Rows from block 7 of a small multi-label image tagger, named by matrix and row number. Rows with one number within an expert belong to one neuron, the router's apart. Each number is 128 + 32 x the weight over its row's rms, rounded and kept within 0 to 255. All counts start at 0. Numbers have three digits each.
After each expert's rows are labels from the 100 images, of 14976, where the router gives the expert most weight on average: "top examples" is what is common among them. Only what is clearly more common there than usual is listed. The data: photos of plants, animals and fungi (iNaturalist). In brackets: how many of the 100.
# router: slot weights (model.blocks.7.mlp.router.weight, 16x256), inputs 172-255
# up: expert up (model.blocks.7.mlp.up, 16x512x256), inputs 172-255
# down: expert down (model.blocks.7.mlp.down, 16x256x512, transposed), outputs 172-255

# expert 3
router.3:116161101117134181142138153121127093096147165163131097109072129123191104142126075156173163158180127117114172123115105116140180135139098151072090074147204149117138117107093070108108080144159164203073121133098135078130177165088142081133138102222170131113
up.3:189114108160076190070151085101142117106096168167100121178151143094124137129082143104117134093131123139117127115109120103109163095151095162105148109138129166128157172122108142152119109127136145148133120089123098117132103159166133094118121161176104069107
down.3:068162098157120121125115137167158183115179100129121184120120140104053103145137159097129133115167133111156150115136071117155185141193176102094136187117098102089151156155136217051086140101135097099138185133073128156129201133153095114123127071173130127087
up.4:118144144060147140103105127166138111185092140136100122135126129191110110079116133124153070095115099108178145122130141133156111162125147109195121079132130137129096114119187131181087127119084143133166113103110112134160097099138143146167124161116063167161
down.4:203163150097151061095133064083102088170065096127085104122116065089110108090124126151124164119141163110102135162127166131145115145150068151120149196176174122079165120125107141116145137098160119124148157123116106149133168099161146143125142101158106020131
up.5:197132125111088133127162133116220107152187141152073195142159136075137113140149119106157094143100127144143116168154140108092141130169192169128114177152121120090123131162135122120129140192151110155149149136131138088116129106169146144125128136140141159118
down.5:109143164171152080114084097135164099171167092188107203135191187159065160073143135053105128103090155147185137170154104131099100158114154114114114182093074132066153161131102141133092125101066115151143169163145115120155182072111128146119080151135152132124
top examples: kingdom Plantae (91); phylum Tracheophyta (91); class Magnoliopsida (60); order: Zygophyllales (25)

# expert 5
router.5:133117163136158169185179081108068117113110117138090130177108080143120132132100153035152116133116079098172103117174205127117121172159084121151149125172165118111183110094133126126122026184137122193139130103145126160115130119176118142122049180173162129131
up.3:117144083175175158097152129165153087117184130162118069158115204140153088131104143195079076117093122099112150126064132156164089178078095110082125168170156084128105117128137148123075132081137126109174153170148162098163101107134139121110199114122080116135
down.3:105131068177097091122118142099074138148111116132121134091118137124079188186194157102144090101079122103139121131155125102147137138098150112195125153120142171111098122162117146059162098164139132088130123133179067117071121116071126173147118159149145133128
up.4:123090131098100143146128131109129129114158184121109169146124139179164064104186164175187087143150155167141146058098154100087083135133146124140144112139087109137067143089183134083170115196098170103133134119102101113158115079135190138095153147138150096130
down.4:096139136143106148129143131152114158135141137118122115126149163126077102175146162169111137142116117137153125134174131133149171105110093115161151126167136109133131192151092115142127130173120151127132172119162113110130139140100126154178149145123137143134
up.5:203124109107125101147099118136184092179164132165165100069103133138140143088174105138163054113084158156129126142141089139109102053097170062107098147087129138130082104106161096087091192139153104157124130140100089090160120147162195147112161139102109171128
down.5:058102109074138108183072127124051161123153116123148111173125114165177078113129148113139145126131111100152085153115159117124111155158104117148135115145167096124133138086133193121150105106154098147086138102093157174152098156149123192106183177130140073150
top examples: phylum Arthropoda (72)

# expert 4
router.4:173129095130080135103098174187116085171149059134108065186108141107092159161122075165121098189115172116166110134117112147103096124147188135132107090176080139182124110184160110101064118145095163139100171122174179128121138126149112156115112154147160217114
up.3:130069147170146172120143131101088088135093135166092150123120074103147098139104255065131099099104068130113115110127092135102121184136128142099108100145110158101107152146118127128185140090133090092168121139083117123158206183158095126167095169049085137106
down.3:149103118117192166096100085112074225167140128164111178175157104164133103121150072129147096183121128073190123174112147149133124154174158118052141121152133080066144127102123101137169165136131124154085119076081123091081128069139102118096098096135109142174
up.4:114145157084135172143113155138094169044133137064103150175123154100112143127097178166126099153138119106120109130168110141089147101109147093191185106178155144114136106166155144130147072119091111169140099143098121148149147162121084105130101076130104115107
down.4:123106116124149110091164140173119169137194124182123159109096149092150156074101188073117115106022103114186137154164119130102084187120069163173114092146110038078130118112120119171136179183125177088108157079148117129139124084137111126124113141104183145165
up.5:132148128141146115071124095081057107110103177157127167124130152124167148074104116132188100138130107159157128121076076094107121169128082199134106105130126105150137118130132131104133116074148120091136152071087093132145144094168157146141126156123161089126
down.5:131082161125140161172122085113099181161058155161127128137195059202119094109129122167165136158164114123176161202135119144198151196152122153085143117164168115115140121099140106102123127137194132154119142092065151135107142133162121174096139072147128076097
top examples: phylum Arthropoda (63); class Insecta (62); order Lepidoptera (60)

# expert 7
router.7:179084112094099107108126067154119103090170110172148100072111111165146114102077148136119122156046123166143094168064185073126061127108172135118105192139128130154172108160132109142038137178111110140099148122122089122088143127099146140081170130114159089133
up.3:086108139137182168128157059126118132060146137168135124123170117159128088096169104096168132143133142128119123158138149129117121168170123127090114119124088138160180154140114119149166125102106135075117106140176126160106153180139106075123116134138133118165
down.3:155155075097086101141133211116111106149072144132155109068128148132167196100153099119127226100195153050113120050124144137129086089163110088152136122091187171181132101106091127101082129107106187144133181121124068126179139120123173142092124170161160090096
up.4:123170114163122087107140162155149150156116151135138113124103091101127159160166183156138049129169076156116150079136070165104163160109124092122159041129202148091049130159132169157159162095141151129144129165169098096136130146068086112200072150120067171047
down.4:196087106159054177109163081117131081125146145209119132117132123131083125160094134118089158165120103212095172097152080120154129144170131143130123088122144158142115137080114176093182115120118072115165133085106124130102134124171102148088151112165120129086
up.5:114114125161127047134097194112102161139140194169139074159104128142114125148082076120111162105085150083173116140132171120105142139133086113140141080068109155070157139136158103138142150092163144157108062161116099147189154192159139118084139117156149101140
down.5:162112166075093152161102071171119211113141107159107138196111111174146175145125077134105150124125093067086119128153130148203172109113126097101129168094072151120130098180078119136110119156134154138069094123129126108093109114179118143161148127127104151072
top examples: phylum Arthropoda (80); class Insecta (75); order Lepidoptera (32)

# expert 9
router.9:067142117123076150155159137131161098155126114150119055116126183077179185094125105144109126140126088185157128132133123135122051131148122112159123110144157086172105132092082091138149109094154190138168200130137139089090121113126137158185146173114120152153
up.3:119144143089142084135069190103122160116083151111143043169081134051108142136103141147126147146131158100136162103196140133112219104127111154175110119110136146116164080105118123125143119118118127144095143098109140107134160161113120169111168060157159124152
down.3:127127106139141101168151176122079132059175167123143057109104150096096106161110101139048094160140148125161132106150131112123155110108143163168084131144157147069151142125098188103118102146144114116133100120105130075129127113190091150093135047162188116144
up.4:116109093116126190140122152150108116085134151044119112143134156149100146115070138176182096153152138096163161094112091118149109155112112158096102127093143142101169131067104133135193146112150095116137141112133118125111187176178105176103209121197141124062
down.4:143162099166090064148129146118117148080175164063119175128123151082080139177176131081130106114108155083194103142127125105125138124107124118109129179120186125092135121151143159151103040153083110115131089114158132126143132174098166127160117079159149098130
up.5:128085181174179149221122121106161126128157127149124165090111150015111116190115163098170093174108137093147158107074178124122117147059102221084146139174095134074147102173126114152098161114143158131147128162101086097128167143164143123084144148102133104065
down.5:079167180154140098154146156173084131105154099135148123142122107128145116195130109151165115151132113127080114157097194147110148112189176128106111204104153120126093114117145132094112159185128132148134120152102087146175135100119082086174103145131086135091
top examples: phylum Arthropoda (80); class Insecta (78); order Lepidoptera (49)

# expert 2
router.2:142189125169156094088180126108165116117119081160099132129119175098076086142096118128096052127081043139111147061136085142098130101161158125085090153133088160071162176147160166137168139145129135106187189093139155099122163110159083114130088119175102153099
up.3:097151064087117131126111122108134137116149154122108121141082082125154120114128092081103168099104120217171110134181143110064130166128134104116133075136130151148144110109115142134116100136096193097089156149141109114090089069087124180114128176183056148188
down.3:118139106125035150150104088116076206115174082168118122123083133119098143189074096148084157136078129121150153139160112096084103057158096141136153168081147093152174126166086113188069164148133121133149100139161107066081103181070100099170132134117133129154
up.4:083105144132148168146188164081089115126183131141161147181074091175116151155162132162184187150186191130148112149089177127173152181144104163142147127114148119186134121133086153083118116059135088112124080153104100124114066196118165106117161175109154098161
down.4:168142140184166115089148123152120103148081163134139151092139118108080158217110097134113154142148125140129136122142098122095148080124121132142132166146155195083124157176103131145114096121146137137068130147161081101163145134120142084160156094177151095112
up.5:087115154115144174176111164156112081087129100079161204121110117179099108184099176169030109135107117118101110142155135141143176114082133073073107062134114098140101134160206126112107149143151133135138101167130138116209153140099137143169138129136086183117
down.5:042123108119032155200091089136081153131186143090118102092154094159138054147083164164135175119114133172158153171199128113121123108138085133144158117121119093190109094055153153097088158091162097137129080163128144130115089142095146117126165083162160091107
top examples: class Magnoliopsida (49); phylum Tracheophyta (49); kingdom Plantae (49)

# expert 1
router.1:132112146114148153106129073185156115167155084081191180090116111130132129145192117140106164125134140070091147195140162167193198068100139030134093153111152146061090141091134157093135190174138117142155100114172143088128100148115145110159131121049034111162
up.3:147109124162083114147129121135112138107155167189101130165079116086137162074120091082124124081157188145160118120109120131109099118158094130168144092168136150188098156155116109198141059072159103068111114157118157096117123053138090175117121172172217128162
down.3:140079141142110157144068109130145107032050067094138163076220165113188135154093042119127147128116119129204132116147060132098091174136151138158142081084126150139128155174205166061130132122187077110110110145093125176132139146120096157153140112125129097151
up.4:145111097076180136136135117105120173091103111106190164082168120179155068146156099154137160171128105127115135159114161134081108108117080168092144133082160124148114156118142124091239136101159104130156117142115079105154086127087141140116149099186100089157
down.4:072184138150096044160156138104075161110141149159107125167037185130164096142143138165141082155111125120182134100127117109094098104122165185144164143154135152081155096175152083222109112118126131099107158119095135131159130116217160138129129100150142165125
up.5:144130075136164136154200108123088093171203112131108145121119119133147128142158092148140183161086106153130128132094162106136098111160078148069111127123065117129145099121077144120123124163154152120108131131110106120130113107166177186101116162095135171151
down.5:074225115132136124185141137117144127112128148112151152137127163129113103099141117141143112127153129041168085125098127073143128158133180148120135131188094113084118132162109158114085143218120124098103135056146132113052085141203131113128082073131112148138
top examples: phylum Arthropoda (99); class Insecta (97); family: Nymphalidae (35); order Diptera (25)

# expert 15
router.15:124122155113130090150110182123104140120169157117145120090097130109117133164118135142137083163113105096127185111155077116141134128110107189174141074148154145079107122179106134163062168134122080040119149155145134171109151150162090133123193118113241156087
up.0:107094096123134096180126142140099157128164173112123077201127101172148164085112171161103116158081124097152131126094127090115115107188198082125135114162121075119143128110151120137111102113192117162050185099116163141161120103036090060118116152104169098119
down.0:117153122137080140106117090146154140101125110154178120176114154166143168095119123115157167141044142097135095180123121137179126124188102098139113138131168102154136112124127168127139130137138098146102222128133165093111116097109122120159119108131130092172
up.1:130134101137125067150110155150070148093078146105102127187115100166133134096133141176119111187128150071118109077073132156093139116158211126142117171195114091144145119142191105157137078098138139125127176099122165133180155130094107075100074120083137115124
down.1:122114093126121156137157133150177191146128194168178146129132123145152128041133175059143121108022126128190083155131141126179145172140096096108131076133158076097102167132167149076109137161091131107123188108121105112138087140179145168110130143075140090131
up.2:146149169163138108123144104131130139111103077137129127127129096100198156079162125116125198076107167120093101112133147109085080123150118115109069148142175085155155158111114137127116127141108165176151136070109069099136076117116157186202125152137106077159
down.2:067110085079139130172105103111139127141138156130124082125148042122117116117106110185112185116175081076156158122052103114124149154212137156169123151092152119157124138071120158097056122115156121167091184120113151187114105186093105112112132148210145099152
top examples: phylum Arthropoda (66); class Insecta (65); order Lepidoptera (50)

# expert 13
router.13:101130137107115133110060087105098191052069173114138143142156115182155104122139157120145171087096166146118102144091125090158158139119120125145167152093163062180112167158114156128175100111153084128131093115105107124131125106133153105099176100108122057124
up.0:146126163121094109097154145132077130070143103113128114115171133120083132126152175137106113153160086125117099149147113127092153121193060136158127081125105114151182100156105086129162153157137124109105115129153126153110077153162138142112105175169121165091
down.0:133199136134128114124149121131141101156114126110109150104110144184211156138148117110133102122083186109087117131042087164133125097125128174115133115143170128072112101123118153102151121149097143145136104092168140181090122091173121123120086189163112154076
up.1:126126174128094101144131142148148101129133123125115212123166129131145105131200169111155177111110124101141102185122124129148114165150149114131129115100121095038151150102097117182169130148170139114161134109127111153124096139110125159104127162082167109107
down.1:179167130104167110171181189141175076199150119085148147098126170089137130163123081053102120109135158128163111155164126108153123212141140168153097106134122160069077108104173101077132142130120125137146192116104097129103119132126133116127083151144173113206
up.2:139135108136117094047138093148136103125145083143135102142094138126090116146086122110105150138152139095086112164118093107134075123134161111123111161135138172155132142140145106148113114138108177121127150120132111091134128129125132122098063131168125156121
down.2:128131088158087133136156085151178138113149101136156047124111080099137141198109130113097168092074132147129121126136115104160094158140117088158131094154112123129066116150124137102143097171120107125112187113085107075134141208179112143128114160082072126190
top examples: phylum Chordata (95); class Aves (94)

# expert 12
router.12:156095113191161103072146127093117130107122136144146146127085104133120145096107163065131155130169109107119110103095124099130094124127040115115094173142118096125141149114110141121139111112097148160115096130085096158137174064116180112053133132150139087183
up.3:142133110103156132103163095113180150107139127119142193146110046119161096152150104177157137180188143151170144124154155163148140170132144102149148146139111179135117130166134096129111118105081115073088052052125138064139135170103088199114120156145138166063
down.3:096059084138094158108111177161120198204120141092117080150122115136146119100160079108114090116086175157114120150169086125157109147105120194139143149154141093162165142110066126097084058094053152097187128092138064093093154117116094092135103125160116090215
up.4:088123147096138099148078133142088136170109127128155088090138129143146117132197074169100118166131116167124129123123156155104102099104111152103124075167151100156107075140099085156101187086143222093153127080136184105123121147141113108150075115080146153154
down.4:132131145102071168172157144164137108137102095119107119138128154152115153138123065160140120102128120117122165125165146136162115146158169111095101182172092102117118143119107150109134139189125194154122215070158081087092151131113135121146150156160128123130
up.5:100121177082112139093060181193136132126122144100149103117172100128159145127114159141127145097139135131165131113115117126096083216094114136145148051163164112160095126125116109138141128090192123114151129144101139153137112147120162105165100176092101122099
down.5:138125149121097164210161096200114171127139039124144092151123136155143152151167105151133099128115121155068131130079108130201158097112111093128105091155108163104096140162153123064175138206126144112081191106143167131131133156177172096162102161135096162106
top examples: phylum Arthropoda (98); class Insecta (95); order Lepidoptera (65); family: Nymphalidae (26)