Weights of a small multi-label image tagger.
Data: trained on photos of plants, animals and fungi (iNaturalist), 155796 training examples, 5.0 epochs.
Rows from block 7 of a small multi-label image tagger, named by matrix and row number. Rows with one number within an expert belong to one neuron, the router's apart. Each number is 500 + 25 x the weight over its row's rms, rounded and kept within 0 to 999. All counts start at 0. Numbers have three digits each. After the name is the row's rms in percent of the matrix's.
Before each expert's rows are labels from the 100 images, of 14976, where the router gives the expert most weight on average: "strongest on" is what is common among them; "place" is the part of the image that holds the peak. Only what is clearly more common there than usual is listed. The data: photos of plants, animals and fungi (iNaturalist). In brackets: how many of the 100.
# router: slot weights (model.blocks.7.mlp.router.weight, 16x256), inputs 86-171
# up: expert up (model.blocks.7.mlp.up, 16x512x256), inputs 86-171
# down: expert down (model.blocks.7.mlp.down, 16x256x512, transposed), outputs 86-171

# expert 2
strongest on: class Magnoliopsida (49); phylum Tracheophyta (49); kingdom Plantae (49)
place: top left (95)
router.2 148:515479526488492515516523493522487468481530519505511465536548522475512453488476504492479513498544481513484463522507481540469541472481476526474490466515496482466494545455511434468536520491523490522548478477505503535503499508504546480501478505537477508514509494
up.0 075:469496485489513442427475497479521535510521441483487491477483474506538509518539472482501489504487528460524528462499516474524492481462505501538544518532491521557475549483472509529494458481511509477483502538479477490484507499486462555494502480490474493499512494
down.0 065:473520461519481467487508475489514444542505529459524502542549497562469500501521485499498491498501480472473491501483516485522490523516514512466521492509505461501503542506502523566500516521525507468495493532482524560460524518506493573489463530509510485513536522
up.1 129:530487500504505448489472521522515479506510506480500512510487499465505486496471493467490483482513509473479509493513483473492473449484491548483531532532532510525481529522481496526518486490531521512521520522520524535504451519476473558566505498495479468468531520
down.1 126:464491466536512485482457506500501501519513542438529490560539493512474496486498513471452515518480488465505510495515474467496493497492503471488489478509515535522511496459504511550486464512496488507508483534517485541488510499503483544508496563515477501546535513
up.2 092:509504446504519489538532496451508543495495492485516492505492488475493477476496490497533495477527473460482490487504510458485541487517522516464479506525471510510454475478482478530527516514491499471493497508530501503478529499473488503513470517481479416511522497
down.2 088:494505470476516492491524514503562475522499462516523510499496528521470494511501528481491482496467530500493505522514489472531511516518520472458563472483498516538478491471466509514473506490498523519476471528473510490464447506481476532505489526496492480520504508
up.3 062:509481534477501523494502538495471511509490458503470528498494499508513505490493509493551530472437506548517524492488506448514511506534472553522495500519512475531502460469492513478522481507532544494517448513486502458485502516516528476486533473511505470497447514
down.3 053:487489472475496506493531552497514521563503470511505508478512524510532520469467536484491511507495516525520513521487508480549514488512492473512548468505481541505502492502468525500520460528485467480488517491518523515469484472486502518497513497515485480480495519
up.4 032:509507463500524484455535484510520512557482495506477520448473504515513521489507532519501520459506530489519543490496479516567491521485533515482464505500495472499545462544475531512508500480503499487490511533503477507465499498528466524519484501486531488484505489
down.4 023:524499510438473522514514501503519456474522454504550510478514494467520533506459466533512460454519522499523497484522506505486501496484512540511550506476498459501497510483499518491507527514516490542538507491525479493488511527447508514446548495506438528468534465
up.5 111:470537494454529535481497491488489529511502512514495498480473493512528510508485480452511477553548522464532549520486531491512540479494496518515523480539479523531470509484510497490519524486521445485521534524520495515521498508523492537507503492476486480479527498
down.5 117:457463499546511514479488505481494495516516511498500507562498525542499487514469485458475463475496539519519538510470486486531554521481536494508522491483500518516472478512498516520487500491467502496519458499533476493480463470475513525520474570498505490549506504
up.6 124:512548534484488492510469498528503462496513481495479471521505538514539505504534501490486524484488496473467500466526479502488446484512470515537518454525514512516474525497508485514510502477526523522534506515499479503537480515558508515510533496504482478494501511
down.6 140:466485466502537497490484542488500534550493510454525485545541506530468482473497493433499531501486510490511562521519486471535513481494516493493530467522483517514498498490510520535474467501492462465509486530513498543483493498517491551500491547510490504529523522
up.7 149:463521492441509535477493451472478533511488507514500502496488506540520547489501455437476500499497530556529524529513516484547536532493551495488526500481530512549481462471515495472514548491540416473479499529505488512530486514518512523503487509448535480502513483
down.7 157:511471479533509480516498465486490468535500496475504509500527495514516483538477461463479473491489516501508525512488463482497510515484581487511551492503535507517497470491471503509485513482478513524479500489519479498466461470455507531523438573478511478509540502

# expert 9
strongest on: phylum Arthropoda (80); class Insecta (78); order Lepidoptera (49)
place: bottom centre (25)
router.9 089:511500491484487485459481489521518531422505467515464497468525504475504513472491520508517522481507499496493518498539494532507519484532492526513471526513486483530443535515461483504445532532504518471501470494474500533472528488535479478513541460525512468481517494
up.0 066:478507489507499482561517482460503531505532518532519457488496481502438488484493477490491523483552463527517509497504534505510482522496483472456503496476550467484513509514512468484514495504500446520550535461470497509482547485469475539556487473520529469544525508
down.0 048:521475507455505537501477487479466507497532526435530495499479505502518477473475469539461509494531512492457506509467524526503477509473476507454514504495514499473492523475530477505494489488495520517523452525527512542503474482566513516527475476496487504488502534
up.1 055:535460479546510527526547467473498512521525530512494500506502511472476519476477555487460493519539500508524461517485475492483503471459519477493483521536507492455532482504523501468470469484496477527524502508506534510524418536460487481476473523520527515507423476
down.1 043:533451513490531501500487534566483499523501472537530534555472504471512512497508553526477476486505503524487519484478526514459500535483517540478450515489513518513495476543503529513550479464482463499481488489507518513451472457482495480536503491539501554501508502
up.2 082:494462489507471498537511501507455546540475496499518486475470508468525481516490531500555486473492504476506499514541483527495544451502506502490464515513499492500548433506476545505553499519481480497540549485561519513497469466463500485505494496522487486486443494
down.2 083:500511498506518451547553470500492505556521495505516479514502454513499502504493487522503496511484525500472484489474511509477489498458504463488528482480535504516524489485466494512495516525505476493479477467483490460481490457486479504564502506467506497486482485
up.3 062:517494465512519430479465474523552463541510542544491493517503463499488463482494512515470493499491510468550491531489505505454498475485512491512535543497492538533514512488475502478537514493506517494483497563522523475520477490465485487528511540472474473517493520
down.3 046:495496475548525460499538550507487525509456497471526497521495478510495507464511508507473519456463489440509478513510489557496483516499503476499470460498509485525527486492546491475528554516487501477483471483516522510474533496450452532562495454516466479513516494
up.4 062:502491525502483431496543494498531474517500483526528487495539491477483493482544506499467427502506481468526471524543497494501457500463518476562511498478463538484487497472487475522502498525504507515463493481496508499476514518474502529500485461512468459546504538
down.4 052:514488476501537489519513529491497523521485490525494502441502488476516508462501464484475472466487516464526495461486510479450487494510466497453512410475541519515535526496462491465513534491503518475459546539523509496477542505479504542509488450507492519560478495
up.5 056:483477494493529443527495489454490475500533539498526493513485470471501493520505520482486501502505440499482502533536514505534496523522528483460499541495454509496529528498532488542455487465536516520530484507505497520478528519482542512512513499525498477527515518
down.5 041:476488518502512497491514517462502553528474503528513455463465538455503469513494485488472486512524513483489485477468522480495516486547455516478515508511522428482514504532512513443529486494520522480479488543461505498535497473488508516443518510565452479447535456
up.6 081:460486492553483546449526490517485512514496527498495536510493522498452471516467515486516493545488488467538491492464512479528513441475483488435502532489505523463526526499533475500466512483562510504526458525535463539474532518514510485483510497531484497490530531
down.6 066:490499513421514562477510516487500516523522469517492513503495518549526467451504486469461512490496535498494544498478516499481496500496475517478529477501450491499484529533530505462571529506525507499498474454529510484507489524501502475519500486519463519490508495
up.7 045:527494480489528547506469574495490525539485526500535497466529478501501493468461506481484457481498500516518467500494498507521494498519475468500514521463480485547479506447511492482469510448479496527440509540498513499487514518526497505477508463476471465496501502
down.7 039:551512479507564463509489527503521522516519489463502540452464506458480468513489519504490474494540563514499519485482496527485466500501506485515542490490502524467514521456520536528466505488469505545464465489512527484490521442504480500551537495543502505553476499

# expert 1
strongest on: phylum Arthropoda (99); class Insecta (97); family: Nymphalidae (35); order Diptera (25)
place: top left (95)
router.1 128:488524482506528498533451456529485489468494513473494493526529488503532471472511472506486537502509521494490516490501493526505480482475463515503550498499461494529512492467539484497523496482537470485500553534529512497504498519524477510484497529467509510484531458
up.0 113:499484461493551471501500548501455485536498451517489551484459524471492523489499515487531491509469502455520533486479547465483529506474519536479516540522526496473466492483526512504537513503525447491523511538501502509503481496481519527540495488498447486492558513
down.0 137:505482508489515549502591442521475460510512499525497491509493541529523482511532483498488506485510496522483455471517530528462485487464495502472512513487464474484500481518547497467520508490528454497486483475456511489487448500488551506518449489493495525495508496
up.1 090:544497514525508526455546503462470582513490492536517494490523513496522492514525504533548492495498497546507514538442488479483558541485517490412478476505524468431554481506527504481513489520525491510487484507498506507499494508488543492517469485510526503545458509
down.1 113:482501496444482503524563482538475479522532467538520478462555486510489461487506461502487521520503489553514488511454526539474500495459513467491446441504488506446490478504481507502466481481511476515505521492481519497467511497472511492494438509504450504526485478
up.2 078:533491465499512553466524481490521491518521499505526471497532504493497560472478513510504518489492463528490483509496497528487506495484514488487439471476496490475533518500511501492457512513512528486524496479474499500484508489489480473501504494513514544541467500
down.2 091:519487491499511501518539501484514499528512544534528505478509488494461520435500460458509478475529497508554514552462517547482489543506533503474543491468518518487485508503507500485484533494493453477480566499461501494483499502461468532501465531463511497512494482
up.3 035:477489543488487509479475506520497525520487440554514492493509537488499508493490507496537488470532438488526517524519505531485513476502516496479443510494522490486517507520520510530472513524463470538527466477480538471503468486502499471486474473534442504507471511
down.3 027:484460507498469487488501475505516472479493518527498513533483508489503509458528497491491509514499496487490523475510491509473517499495479486445505532478458499514499463438507525527474519460495516493529470487521544461477482460502486495475530533463481479504522480
up.4 116:465500457534525504511464522506525451486488508469504572544506517497541538488546484515522509520518470506493488480553494509524493492518482505556481473455498521547460497497501495523517482521491492474509511475479469467488489481526492473546525513497483509504466553
down.4 138:495508505495485522493522456516499490510485525559521457522516530526531500507505502492482476453508488508504454478526556504490510497465500495465468477515504463509489507508470482449491490486518512504512493495475489501501492475498511513519484495487498490491494502
up.5 154:464492418477561521465489536516465467525493468511492547515482531483471566488502524496534524493506431460494541484478526476481502494516498523485476513510492483487484533490549494480546454506521480484480504526467482492510497496496480504494503488571456491509529542
down.5 163:522479515517525523488543448502505471531495498479494481542486535571478479487537479488451491478508485500487486498523507509494478495468492493464482461502456471495487507503545480494494502485586465479500468509483508507502455503505536535512455517477499532514503493
up.6 067:526466525487464528477500514446512508522496510514487486498499524545491521511461533512490468513474486526522564504477495490486491507498536521496431505518527450455500508512510479517537541527486532510493452502472478524503488491477513502546501488511458445497503524
down.6 059:509526514464541499538564504531474496519467518547519514473504498496500504458497452475522483535491518532508474524489517487436499515495497475455508492490481534501484501556508484485474541479478441507537519510468517479484517526484458433474485497511509497496485465
up.7 039:502510503501485511489523514459524440522515460517495483505469562506481509499463521499522514458498452484517469496496532498512497495476516536503470491489509512525507561504504522520488511508480529508521427533486475496501472497470465464518520488493504518543511508
down.7 027:491502479507526480491488454510510503526526454497486499534480495490545484533530507490492516507529499504495499516501577514512496484509512530501506498511472480509491517476523521480540479482504467511514474513468537510471493532509473521501506469486473510499485461

# expert 5
strongest on: phylum Arthropoda (72)
place: top right (35); top centre (33)
router.5 139:492467505526512497516474503503491478467477483479476488504464477476496485523534523516507452494503527487545568495463531511509426505466499529497526506540489499509493502521530513483518490437453514514491489476491506474492479499477493498491473484512469479492519516
up.0 060:503517474512534511492494501540529505509472516508506519522503464459488515516471492501471500493471472511467467445516533458511499499497479501516503503493504527475472488505520469502463586493455504500532485513557508511465529495516487455569500529514462497514503490
down.0 044:554482496468516490498499491499496525515481465504469485522503491520482520538518477511525507525454517497497519474507463494526498494505512482470487516496473525527501516496542483502511517519520472468476485532536494491502495527530484457510495499494498512537463468
up.1 050:510479524462482536527508519514537510513505535524513499503502516459489505488446466489505528484480491504515519520506522519521542527468508451473537527507500478509506468511463503538484544486483477482499497557493472506505546487433535502542519472495500478556445496
down.1 035:491508508497463510491533494502487448509457451503507489539496534497521483493497504508490499526501519484461496479503529512486455530511526506476514509576502515531516518500525424506521497530482484508506479480493494524476435541505524515525499507483484477491526528
up.2 175:514489511521504514545447491470511502453524530506528465496521492482539493474491506531514501503511491522456427498530442526474494530550557516527520491472539479512493506480513479509495565471472486522516520476539482534467521524517526545499519499499505472514549528
down.2 156:498519541520476508467537495472500489477529453503516491535475520481492518540528468502485515535482489495555497477527466498528498466488486501499476517496456523540525486474495496503493496534473470464487482519527537470511476482528503484504488493498511512488496473
up.3 058:468530495516491494504491494479501517506532537491479542494530511490453508486528551518507523474495482520528477518497477520473517520508546523515494486510467535526473483518519488518532546505488455492497460491500441501478499504529506438537501483522523496551512483
down.3 037:531501528539511518506534505543498512523528480478522509515514521485468498497523476498505487515520500519500508470475520515492531477478477519490544490483535546541553505505484457479548510486539526490535514505512554511507454478561477526518484519519515522497473506
up.4 058:481505510548495540475496498481462474510537502490511534542486476483518506478545488512493528470476517555513512499500490492508549536478567501512468505509500513545496497478473457532532509476480467478506499517505480488455514518476537534524498519501498505483497462
down.4 037:524460468495491514560510494500526498561496440512497513490496497547510535474513491546472480545534495503520545538487523500453518472461543495509524520511461488554529534450490481446543508475539468500498493507502545482496493503501473518529490550487478519499554471
up.5 089:498528510470523539485515515509548513523485539518495506510466523521545515475459509495496551490471540521514471495523512492496532493500501473508516480466474479480522471500505497513489515541519524470511511499520514515482514526550555475520487485476499525534515500
down.5 052:546482481494453510534485460537496501523460476514469518503484498536512546455497505489519508463453459494492487507466535500483541506508561503490491476510489506511515480512488506529574494492502506494452525444516502492492473500478519496486484535446474450541478498
up.6 051:528550506477486504496510463504489491461461544473465525471471514471485499497515455479509509484505500480535483516495471487484546512518517514528534516470488535527451550517499495481488530474485508517568491506469484512480488488485490446545525446509488514498456550
down.6 040:494530525535500497480521500516520478520504453443489463501498494534544507466508468545496466449497509473495502477548510456557496511488513449516480526486532525511536524485498470476495437505515437490444521514480475453535534499539518496514555495449446522505491509
up.7 056:507508510491490472511521533517519539513504527507515452521467485498504488484467519490457527527480505514528537532503524530528467502461523481510483487462476466516501512486513473439484544533521534513553525531520498522535488496474481498455465482520550482487548467
down.7 048:533486554500487494490515443509469523533495472501504496515497482535503489447520528484494481512480510508495513514494481513559474496515533489459517470515520494503512511486471504471553533495534453495505513495561489544565483459505473540550489516483488492494521489